{"horizontal_flip": true, "arch": "unet", "objective": "epsilon", "cond_dim": 256, "blocks_per_level": 1, "upsampling": "nearest_conv", "residual_init": "none", "lr": 0.0018, "max_precond_dim": 1024, "epochs": 1.1, "adamw_weight_decay_other_params": 0}
Rows from block 7 of a small image diffusion model, named by matrix and row number. Each number is 128 + 32 x the weight over its row's rms, rounded and kept within 0 to 255. All counts start at 0. Numbers have three digits each.
After each channel's rows are labels from the 100 images, of 14976 (inputs lightly noised), where the channel reaches its highest value: "strongest on" is what is common among them. Only what is clearly more common there than usual is listed. The data: photos with spoken descriptions (Open Images, Localized Narratives).
# convs0: first 3x3 conv (model.decb.0.0.convs.0.weight, 128x256x3x3, each kernel summed), inputs 86-171

convs0.82:084132098116083107144123053114150082111184157096106087104145080117160074119105071122156135166159134111155111123138156138136162110076106048160226087144104128150077143174082118118127115151110159098150128141043179098174115113084118126104148076162128102103163026
strongest on: text has "red"

convs0.100:105132118108139117128106148160102115143138127188144119145098143113156138141118107095117126187118177143104133134074067095117116111093090140070145133137045131175130138133222056123119090099226088152181108113103137103191200121130128100110130154146119158148144090
strongest on: text has "flowers"

convs0.61:190135163163086138148150127159092121150128129117124147121141128110148134124147160128162093130109121143174148137166101148080095089118099118070050159079116090044197103198107134080093095185102087130141108105219144147127146150131150097104090131147136174167169092
strongest on: text has "trees"; text has "sky"; text has "grass"

convs0.37:156102165095140141168171144188094144162104149152154152138130159137095105160128140104058121120173116132077082129110154095098172101125136117127155187089111089137181121101145151124152113105155127073162157138152131105097127077207144071083091134118075155063127146
strongest on: text has "trees"; text has "sky"; text has "grass"; text has "road"

convs0.127:139103089114081129131132180139114126132137140124169092096088142121150112157116114086091093083135127078161115114111114127150125152194097145136140112139092123119111139155138101117190148118124110119157113150058079090101043095181222120122145129145210194161147111
strongest on: text has "trees"; text has "sky"; text has "buildings"

convs0.0:106113098108146147097099134154144130127141129133089130099108105089142116122141174202127108169185144098129112144129134156148126127179099091050155120164096141126114104097145077063128153151182120106148094090070153109139107104147142098140169109127177137163155017
strongest on: text has "plants"; text has "grass"

convs0.102:120109139111101104098130159105158103138114136138118098149099074169139131132116132135103098154114139139152198127107175196149072160136126127137066122100056145145091061097136109093172125112153126121234161114097154146146163161118074145092205088153069103146160114
strongest on: text has "wearing"

convs0.2:076136093121133159113040128150151135132142113157110137116134141151116104119153152069100095165120086095148128105146107111079161135144078145162132094106116098117255105091125145120147124138109185107114060114209119144095193141084145156124130148122122154110107128
strongest on: text has "sky"; text has "trees"; text has "water"; text has "grass"

convs0.3:140133184162163175138122126122146079073128127136135116106076092114097142134097089123117174070129117113086141107127117120123135147083148178103107158123109132153073068162144093132088133119088163126094088139074152122103158081063122245112111126106122111167179098
strongest on: text has "road"

convs0.110:168103090149112121149098153123094151138160140148184135145173095138099155088129076056191109128133079064080120172139176119126107159173194118091087143147110113152029121133166076078079205125118122106124100129075147107146133140156103129107140126105107114174111057
strongest on: text has "grass"; text has "plants"

convs0.123:097102146162183105142082139133123105184134140104124161113113155090092124108165148163108154136161188123151161156137131113134127202127169192152152117156150105197149091138041133094082103114087116099129169130113165157171075022121081157143119063089123082159146124
strongest on: text has "sky"; text has "trees"; text has "buildings"; text has "road"

convs0.89:162099069137160120168165109168137107150151098108066141094154139107174102159140072180131140159100087128109108140118166159087115179158122109097119115101180097151058148130141092101156168066119111169162117194201141185139143178147144157193119085171106121174170120
strongest on: text has "people"; text has "standing"

convs0.14:077139170147133136140126125143168105117161113128130172126100113123119144122139138143182168129125183113094137085103094154133107093100117125087142134084118122135000095173149207094114160180073102135134184159110108114091209194086148142144140094124161144102121110
strongest on: text has "man"

convs0.96:085161122147173131145169078133118152103133147096164171098102122131160142149133077126146073128126083190106120171126193100140172126164138161215166107152139145140194134106142126181100171104074057200118088132160102109098170060144092136080092140159099065091200162
strongest on: text has "white"

convs0.124:139125133173127140130118143138090139136134153141129104139146130131136126120138080107145160092138133125120157143137102150120153128158094139051141193155162245133096130111149087163124108129168094008093098190068171121130109061115112117128128255099124204045151249
strongest on: text has "white"; text has "black"

convs0.38:104138141152169125169134111125105137117144145135132123148154152128136143145102123094106193109108134121092120118141131167142153095142202112104096207153123133089084077103118138056081044255145148134098082195136121143133149152195110110128116127086135162137132130
strongest on: text has "buildings"

convs0.27:158119130148151098154169122141121088114118110098117138189144109097122126128188113124150121137151144124114090157118106074164126146138054135177090165137087139202133175121158138063124126192128159031150154139184118137124150133139119123105128145147152081115043116
strongest on: text has "sky"; text has "trees"; text has "grass"; text has "water"

convs0.91:119178144159157159149125129121115150089122137115145098136177145124160097122167140107145152106114114106150122134168155117106118159116124097123082180107178159133113201154160134155118186124159069152141142008155153101109128084120086133086130134107174209123149010
strongest on: text has "grass"; text has "plants"

convs0.6:110141140143086103145143113163116130122153124112099142178126121148132117114121149108145179106138104116170123161139114084112092130110049144039105121198082115113133133072139086121141114145118167108059129211156160133112191180173140173210188217184131101114128125
strongest on: text has "people"

convs0.112:126177140149094157139139086157064084140048166109156125111124097137121159114102067112102148137135111152077125122143076085084113076131158133088124191115112164139099135117110111102133164120131107142201180055106126087066153091080164118149166151108119146135118098
strongest on: text has "plants"

convs0.68:125139140085157106141144130151143061068075138121150135155161120143035111121092154173118172112101114126124087101128168108140154109173132111048122070104140084150142134148129196115104169176152171095126067157061107139155117117118100131096109126193091144113120142
strongest on: text has "sky"

convs0.45:109160124090067125151093115147164126101130097147156139138124142122135142093146155122112119128148131150143077120137175133087148187098155089138135133142138106148119117080166169105151144127116224100103090151138097174129060114172112135146111108107194194085107120
strongest on: text has "sky"

convs0.62:147061134112184103117164106138130118064130128093147142114082102172103147103095094100148168122129111149103149116128128148151093107084095097149130105141095119072109121115114178103177120151116180088161180113214121067090112131199119118076134176119178133111125117
strongest on: text has "trees"

convs0.59:141114107140159086143134106129093110091155140093126089146132103099150098078140154163138142103172072183124136158155113167096054098081033161117093145134095090104092136152098033158108155094109192159152107154130147189125076138173101198092132094160109086145082120
strongest on: text has "wall"