Weights of a small image diffusion model.
Training: soap at rate 0.0018, batches of 48.
Data: trained on photos with spoken descriptions (Open Images, Localized Narratives), 203450 training examples.
Rows from block 7 of a small image diffusion model, named by matrix and row number. Rows with one number belong to one channel. Each number is 500 + 40 x the weight over its row's rms, rounded and kept within 0 to 999. All counts start at 0. Numbers have three digits each. After the name is the row's rms in percent of the matrix's.
Before each channel's rows are labels from the 100 images, of 14976 (inputs lightly noised), where the channel reaches its highest value: "responds to" is what is common among them; "colour at peak" is the nearest of a few named colours to the mean colour under the peak. Only what is clearly more common there than usual is listed. The data: photos with spoken descriptions (Open Images, Localized Narratives). In brackets: how many of the 100.
# convs0: first 3x3 conv (model.decb.0.0.convs.0.weight, 128x256x3x3, each kernel summed), inputs 0-85
# convs1: second 3x3 conv (model.decb.0.0.convs.1.weight, 128x128x3x3, transposed, each kernel summed), outputs 0-127

responds to: text has "trees" (78); text has "sky" (60); text has "grass" (32)
colour at peak: black (78)
convs0.61 106:521510403491467525426496510507481490458475484546538554488531498517528504511513525491499513493544537478506498480496526500503512521492503451470504496484466465500529463557531558537502492447513567506489502498509482530528513472517550472520531528487482532516531449
convs1.61 125:509493553438466496496523547479532633557514536562557438540480535527553568554475467445526509469499516477440514525503503592524441532503479404536438468430489478482528539513504490498521516533428478489475455478517510476497546439499498488504483426425432480495481576513477521514510481463542481537484460575435490475490524557480473576520562565462546516521486512455455505522551522557538498516493

responds to: text has "sky" (87); text has "trees" (62); text has "clouds" (46); text has "grass" (28)
colour at peak: white (32); pink (29)
convs0.33 106:441493460490498530524480523486511478477518532489448480486506508518492458522484535486508491458537598471523499488496511478484550478490464467478528501516544512483481492472527483457529513492495510551480475527448522486457470463444521520464511499503451499486514505
convs1.33 113:515557528461541574505432480518434538528644535530521528568466561580474541493527444470538469548473476498500530596450529527518545497547481417533544521456476545509471505477486527447490478528451550526537433551490407536493514503441530507556526497468497489495469531523530514553491520597541522477482441561477518483492526452536500508471501472529474538464502559486502501506568451449508516525519

responds to: text has "sky" (89); text has "buildings" (31)
colour at peak: blue (35); cyan (34)
convs0.106 113:481465526519486455447473527475516511540523535431493526437450522474487460500473542525476476485495503555515505504495486538481505481486479530490490490444524504467536526464491501478532513503516533536506556495492547450497505530486483468494542485473446492513486484
convs1.106 103:489481498575533508571538479461470523520555447449506550507512529498507459573577503494487562517490507547506550510532427457517510462518527550483556504515527581528440533530489485519468506486496515481520498461465449503524458468484529477557451558443506447375477447444582463523445532509493517529442507455413487536546467544525434497522537488513548457494502566454563528601545463536510494497486

responds to: text has "sky" (65)
colour at peak: white (33); pink (27)
convs0.29 089:546522498446493487464567507522492502478592467511529487477562506506524541477449470530467569436498480489550485487482419538529478500511449491590506453472514502510528486493523436468497515529471501566537467504475534551490542505490491539497481535544479508542555470
convs1.29 105:504490542436586540487440489463495538541543440546519492484461527490522501475481421457480452480496467495518514513496512487535529540500456456459494480474487548487524566533467540422515507488461447519556499553500424489500511592537510538568560486552494482471452494524564495535512500607553506542472515503564505449517480551517418586523460508512447563506532510495556416482511458537516525592437

responds to: text has "plants" (28); text has "grass" (28)
colour at peak: grey (60)
convs0.0 096:470467470494435517446490540465546483464503460441474487525505425460515480432504512489425464432536499526473522436533479501472549473490463493514495514470486455561475468493456469470522499505482519484489470456469473545571476506511462496484451434516550489462542449
convs1.0 096:499430481533501466508533464535382471502505498506585469576445467506480507541487432505479523465500467513463584380525486531546478506470458463552579477535408509464497513431499505459437477500527475511595515572517508493522449513468567465471518496473526494502476495541525539495501499486434501471489507541456451538501483457494493597523515547496470485476413518555490519481517463414491456466475

responds to: text has "sky" (51)
colour at peak: black (71)
convs0.77 092:516483488497514494531513509533575499474507489463499460478493463501488538531528543507520465527559490495497519462490473539436513505515489579452472550497518501501534502513498506489457562523491503497516510466555530483480583498502481440494442527546500495507496527
convs1.77 092:492468530464534501495400496509481454516521553519455464501480451452524489513500534563487525477418426525476538505516432534538471499469474568523464467509532531553490509555551492519545645400560494498417494463536459528493481503527446580519537488447467517549512503481468502539512549562423444491454486460502467569502536525464537524519505485533466449507514522447444512487471497506548521573550

responds to: text has "sky" (63)
colour at peak: white (100)
convs0.68 100:540503488548488520452507474521510544543500508456537447472536539476531557513523478489511514459511477478485490539487541519491505489401501491486517463487512471494548500542536494549524518489484505455472593483547564498456490447524564520515542479474522489505453473
convs1.68 103:536469451528476541492483523508495526503419498487486515493474538488448469531544541598528519494542513489482553497547539481454519501533454540452498558498483447537467507479465470490446468443525491459507486563460590531530408565443534529500403499526525445482553458513520553514467445415457503448523524547503500419492467511511567459469591583466510513532486466504506557532539427494560463493533

responds to: text has "sky" (92); text has "trees" (61); text has "grass" (36); text has "buildings" (29)
colour at peak: white (58)
convs0.53 100:511485545527486469546546489494459509510498484501515467518478471487485472476490476488491500517485497518517495549544502443533490535486499490519522449488559480485462487485521465509488481570503554507487482451512480500484499502509513585558499535466514490570547437
convs1.53 113:527518521527451493527485470446501504572482534518461478515470482475460562530434505542555525506488545518452438506498590539527446464511441503501480556500567478527476446493509512485503525434508439499459507539498561544458477562521556573529499485542534485471431478528502556452543465405567526421524484523431488440510516559507477506554545520473475540416553498569461524473555468532403517506487

responds to: text has "sky" (64); text has "trees" (58); text has "buildings" (34); text has "road" (33)
colour at peak: grey (66)
convs0.123 105:487484461528498509480444485466466538495546551510492494475458465493507434491480532467503425493494549533488524477480543500427546489432523531491462492509474527510556529541475479466511564521451475428481504475499523415504450512443521483532517465502471488555561494
convs1.123 114:500545495514505403479524491469471438574470518468450501465467486472573447532545491492517509499486453519502549485520535546454493451466591444529503477508490523546463475484521473500480497533425449482516459542502499568462450499485510469511421484548531470541465497535481463513517441545534484440498486536464447493512508472472498392502510534499435455564437377461560467549527545556500442408486