python train.py --model="image diffusion model" --dataset="photos with spoken descriptions (Open Images, Localized Narratives)" --train_examples=203450 --image_size=32 --horizontal_flip=true --conditioning="none" --arch="unet" --objective="epsilon" --cond_dim=256 --norm="layernorm" --activation="silu" --widths=[64, 64, 128, 256] --blocks_per_level=1 --scale_shift_norm=true --attention=true --upsampling="nearest_conv" --init="small_normal" --residual_init="none" --optimizer="soap" --beta2=0.95 --lr=0.0018 --beta1=0.95 --shampoo_beta=0.95 --eps=1e-08 --precondition_frequency=10 --max_precond_dim=1024 --merge_dims=false --one_sided=false --adamw_lr_other_params=0.0019 --ema_decay=0.99 --steps=4600 --batch_size=48 --epochs=1.1 --lr_schedule="constant" --warmup_steps=920 --weight_decay=0.2 --adamw_weight_decay_other_params=0
Rows from block 7, named by matrix and row number. Each number is 500 + 40 x the weight over the matrix's rms, rounded and kept within 0 to 999. All counts start at 0. Numbers have three digits each.
# convs0: first 3x3 conv (model.decb.0.0.convs.0.weight, 128x256x3x3), inputs 252-255, a 3x3 kernel for each
convs0.0:537534459464476459552478474497458490498511492449550466529542483377615499525619422545450495411587428494467454
convs0.1:534524448408514393501528515501470533504436600435541539538510504617456543502541521503589503460514480531495480
convs0.2:501428444476505478471493519506485514491498472508522487502477472438523495466466462468547533512587599471479488
convs0.3:529527510493466515472495645538543535573588459558600539618436567489513469474534526488526460533407468546553456
convs0.4:478480524531530426540490518449433408533511499464484478479506535502505507499483463524525493471493502541488460
convs0.5:506457484446501550479496507495461539502451420462493452525553518503572506521583543481494508564509429478505459
convs0.6:464530528413446456537450442511526476432506519521516456505617484555433462573514495452452440489482493453472517
convs0.7:499446521468552513499496464489582485487487520502510446484494491578453463541530484510467505520486486494516483
convs0.8:497451476509388508539459486522533569476548577552573464504558567439509461560555534542521509487442464499508474
convs0.9:508579487558451491505487476526492516552560596548518521538513572438482486553539524514538519499517557485508542
convs0.10:520450486449384453508446508458443472480494537438497459405473451470519498506565536518479489493465546549514461
convs0.11:521508486559503503467456575458479453490466526545530479493493530466432539438484493473478433520469523444525574
convs0.12:539472560507416473407502494501555484453432574550574477523574486452482593484485500563481515586528504591475536
convs0.13:480490431495526571506536589457526519457573463471482465497569499465496510505466448516594435495480569505512496
convs0.14:550559483544455517485502544484512435422513561530517458511456503471475539454542472447508515502520475493560453
convs0.15:470473526546563527439499431432457556454547521533545439521498458479507507471529417478503465493436563502544479
convs0.16:470491554497493523551530529499505438536485488527472478476457528489434533495481550551579467505461487444521543
convs0.17:475576455530468452464572551472456497484478532441530462469494492453504582490587479451536465423392471440508544
convs0.18:518531438500505522467511547473445489478407489478486461555637468466510560550495530494442468545462545543483504
convs0.19:485551489550512460538559488534544508523556504476485517518533472519502406510469481514486500513511576482505497
convs0.20:494490529520602448468594479513501545479520411578432559467551491506509513564469551419466435495487493488486451
convs0.21:504470464449509513565464491555523579536490468508463552453394507562491512498426463470543570465501482548441558
convs0.22:533547505475418539437443549463464553569608480468509490521519505495407581468539583496553418488557581488551448
convs0.23:539472530536437516544519486540482502536599498503543505468459550456384477537436503509596464495523605433517518
convs0.24:466446476482443514547549457537612414520546537562598488497411482489447499512519492536492522529473520503465506
convs0.25:481486437524491543468466542509554490500477511472502503563477527464407513503456461519543543541513495448499465
convs0.26:485506527571451550507478499441458460554559569453465447512496472469596496482479450479598551522455542531479474
convs0.27:583485500497506531503571432537493535459466477607553493541451498551517531522527407521481492463483549422432527
convs0.28:480487500498427513499542492407343448543576506478543490515574515510526509541496481435527528518474421446478451
convs0.29:592567538400550472481376475473507530507472507534501471551551478412499478526576509514534469491465459523554501
convs0.30:496509511503479432505533501434531487465567480482499531529461513450480487518433511557436576464414477552490458
convs0.31:453516495524456497533502507463504533519559479494447441503506483461526504457490474530499438487497515466566461
convs0.32:540508490475485527443443516556525471497582454519424494509599487512459498536486559494516515500454511554516520
convs0.33:505491479482478437496499502511543519488564495504504554510574523553509508453424484450526577485490506452465566
convs0.34:483430507490627582540574540505513448461479549448479470445487521498591537549577510427501520533485412488453490
convs0.35:474501518571547499560556443510545441582506489469483488473459523522506572541538461499522516509558493500505504
convs0.36:556487546506554505540474509514449526520625547531558499473506450436441449415374478493473560460541495477542520
convs0.37:507523496474491532486488499581515465553426489475487542468486479484500520467516489531513467528477472478463481
convs0.38:523411562569530565545441449502530481473472477464569546482428431533487519455465517511560456611434572550454541
convs0.39:345557530547444506526401424512480500517525510466485485533515501516462488502474487476550473440514581524515385
convs0.40:413495457489430647470576467420515546444551513580502490549396539472567461436496502500512516513509526528476486
convs0.41:490492462440537491440517550488519488481491449491457498495405487484473485501479475485450505422445524551505443
convs0.42:512512451553494445420462473501532503546437445471539529480527550454463533511454466532500483445477551503515448
convs0.43:493524538520559610457556469531460553565380465549424460532509463435527563530520569568476523552514485431489562
convs0.44:466485492504477450522525465565511443533454488443573564486546531477526522495537489522484447500540495448432503
convs0.45:459494497492479518518494515512488530482443562453498509598448559487394484535450453464467533474440547520541529
convs0.46:563436482524489519438508478481524523553486526492449505495518489425483483448415479553473475565550544500525538
convs0.47:527482471522483462465477524456492450540447565540474520496497424543548547504530551481442511474488505495547493
convs0.48:508497487511445542578562395501514464491537496508495569542439450472505545395647433560461475464592437466513533
convs0.49:507457510544480440474535559550505538500501526511467471497468398489499505461525610518498535518465515514560476
convs0.50:474487495539547544452404454562491512512445470501478545492420501478497530573576484538547508472526455514494431
convs0.51:537419538476525478475497510452450481427508487512559478497533507498477476455612456435532471495506512555474450
convs0.52:505478485472542545424532522552418428470450485491572498534543506596499467509531477497535531531519505442446550
convs0.53:532438497521431505493481579460430568465532482493520483445532466528465465463488531526518534513492482476542462
convs0.54:452464493416478519427503496535524480454455492484589484571581438451471465508533528416492420456514601505513493
convs0.55:424527562477498512440551488496474551486510506501524428488524514542547577590575429514585509543551526444423576
convs0.56:526541480508500540510523533508536434497498469512480555508521526580478537567427613530485439543555592542453583
convs0.57:503587493542501523489455464526496507536499483503505441465460533517594534527527496499518539505558466515539483
convs0.58:464420512513582458490513531465498495460421538503471497520481479571541475497476515508457459521530469533525447
convs0.59:401577535499489559521494490488564439552463507503527503372491611440446543463425530569455501453474502433516499
convs0.60:479470569520527514470568511487497489435507519548464463535450471478531486503417493467491506476471400548411530
convs0.61:539515523507613530471517509461479453560423499472574519503545451512541499507525566484483474500553464479442516
convs0.62:492487528544469535462490441493521527467464574598522465487517575506500485502474442460471432498597410468559505
convs0.63:472498474438471470537546466439513483513576626480478465481483483504551543490481510556532541571485466455529554
convs0.64:492483478515473467475505530494479535512470511483544504534420522488419486426462476423467448449438471509487482
convs0.65:512483539480502570529460530526427528585511470500574588503553420485471467459486511482521490485467479579512520
convs0.66:547456391527489484495528485548540471509563542512558538480536454558486567524560497458526446466458498463499481
convs0.67:494500525453479494534435459508523462535531401484533509479436528568461397529525484539392448503520447566455520
convs0.68:499505567498537458438529536522438583470613525456506537472496439455575470521438484473461571518454570459521502
convs0.69:475524491476529547495476555542453554515475461500490483515477437590441490477504439462470487435457572458485509
convs0.70:525517514528493386530531488544543535481470449559496540513488551461436418531436581551494455450543568498553444
convs0.71:457481497474490465556540539557548566397482551523468544478398464611485566542544528566580549586455401473461476
convs0.72:503542464586616511573561456506466520443519526498498477446498498452454489430476502557559455487523451508535443
convs0.73:507570494442538560467509570494490503600567505494529557535507468431475531502481460522527511458542555537454526
convs0.74:531515490464535477564463407487502551400403527472534466483495516513469498482505486538466513481569496516477544
convs0.75:477530478468548565471492481499503510520509467446525522459495496451491514455454519497448526415497467511522528
convs0.76:500516490509418432534419492549465456571430493517492515453474496547520618551512555495484463499482510505475528
convs0.77:492513515451579488528518522494503519536488549499495506552480503597521468470508488540493521553525491527487545
convs0.78:516510439458467457475491525510482482436467517638553477497509436462468499485589488488442456539480543507527506
convs0.79:504491527522460516509576490470539489514576441500475540461459515559581536557524504471492569470506484496537461
convs0.80:424546455507478510535369502475552465472547438579454565433572596460477464546475445531562522455455525508505477
convs0.81:480462500443518423513445499532405472494527519491507452516477511494487489472479537505511510474516484528504499
convs0.82:471584494455526543406583433490510481536511493480555457519477540468469540443532519419421548516441444457594562
convs0.83:437457472418510531446569490481558457550494562506531499468435496480560463492475482511483548527517515485541510
convs0.84:543553430538525455494498471484485443461433551601561468445440573538427509449452489426464599548571497464520479
convs0.85:506569510523510494471472442507510516564538491550494419476550517592555513552534581527463539480536546517509503
convs0.86:394448504476460523546512568494522533560591550449459480452477548447570546482552476488499518511393439499448463
convs0.87:553532471524420497442479473517553455530455541502508453540510571530500534472478516556506453461549506506510488
convs0.88:360467496435465522525477494528500491504478464495452537527407544483517549481546507536557527507539471473565489
convs0.89:501390483507474501477483556453553507515504584417506538421538417533458408490489452548487469493519489556442446
convs0.90:488490567534512509477458509511504531519429448521395489462571507486464370538517473564463462533484554582490483
convs0.91:501450554511418530541440510464561479511529445433580447439556508517445555499442492485488517514575542498518506
convs0.92:493579486492540516503546500474496505469535456579523531525412444510492431492461489468503491511522465449450465
convs0.93:446503552434550493534596501574475466516510492467482523555531534532483468455549513495470537536528500456504525
convs0.94:385457508510473454561465477477498429498458558529558448384466517605470488539400463616533522453523443491494492
convs0.95:540500538494540541482479466534513506461463533491557484467477470482505475475565572468474489601576478600539525
convs0.96:441467540494498525499533489496484455514419453450499519521457576489506461457445508553420489559505452515483479
convs0.97:497496475541457475503522463478471485480514441486513529546452561590427434473457533514469481543464506520561495
convs0.98:430415491460460465541469502572520517539507454549423579427473493547454501565571462518516492396500530483435535
convs0.99:528494470490534483460487560457529520521534575570492436528483482526485479470510516470527520500521439457538529
convs0.100:506449526538547497507456471487568525468534502492561490486475516565355477541426541544495547534316578514471565
convs0.101:526511467575457497510525518440479542498507559518501509506553540464493508532506517467535470483514518463413578
convs0.102:519537424529533357472502497595473492459534566440508544570521440478565482441594472466458519492498525495528491
convs0.103:558525581413709614501527467528482455491411451490518492520458586530577519531509489455536501464500410555469534
convs0.104:523466504546495515540536506486426466518379484457459516536524533539540516508493501463518482456516572506520517
convs0.105:586507548485395466387502572457475574469565527542514445523455447441445400490419475502551498492470510457447553
convs0.106:548509492526395383467493532474521450510476482522514484476478534464490411563440510525416454513492549506361414
convs0.107:530534551481460446430489560497459492505523540518464436501570540496491580544520599400501548484475506482495473
convs0.108:554487495474415426386394554583480496545488536458543603600532515437505520385462473485518500574589509585482468
convs0.109:470433497522487491515552486537502466462523481497507590580440559492486509513565581525438516525449525467519524
convs0.110:446459510450483404513445518553537529491441581429498554519582475518420520530468458530451490456538544535420520
convs0.111:503525483499565535516500490552495458388421490468460528479512448447553467461419454519490463431473434475529548
convs0.112:465470540464521559578512556517419501572535468534572563543560500503632492486528453490460563530458489540505543
convs0.113:490457474510472476506544472472456471471391590485473517523445481511471373450495441481566528552499504455425515
convs0.114:533461462513460455507494475544459481539452484511438503515538475519557480513531539448519493473422446523507471
convs0.115:484501517536474543552500509492539536409593449463498532514494489442515473541545475453540516443503505551488472
convs0.116:512477513492543447505525492534575485484501523481550504497464550451489501540569553505533483534553536466527518
convs0.117:529524425602532563587413420431550491559534498415466471453519505488463520506468508475542448459535496496447527
convs0.118:508463417531493487502426558453522537583348516384506485505455471499475453453435487467400462601428502465523498
convs0.119:542455510496493531530530456480453455467545496500498507529505532566473457495452487498454559494511481434544453
convs0.120:500438554587467480560531438527564530460422570437510481539480497579498535481448495538462441632395454548536433
convs0.121:489507523534681586416651548520442499408325420495403482469506472527559524553516466491481493501600437553438560
convs0.122:465562524497577503501493485476438526521401463518477457456482556554526458479483536545457506498494450559448474
convs0.123:554507489489520418446461538493537583484510460497488474484509413552639536580473506463539474532436453518493452
convs0.124:501408490461463515520497455487504524488508466495476502481489512498485542557472511540540455499506432447498525
convs0.125:477523489518590551438465519536492460572521552494513486475485476497475490489464498582517505481515548461438490
convs0.126:490531505494536441451549550555442453560532491543475508506614456463463515471438557506431557526448563518656435
convs0.127:475496433457478462464525435518568493453409504517460472514530507578604490581525424473524487577698472453509515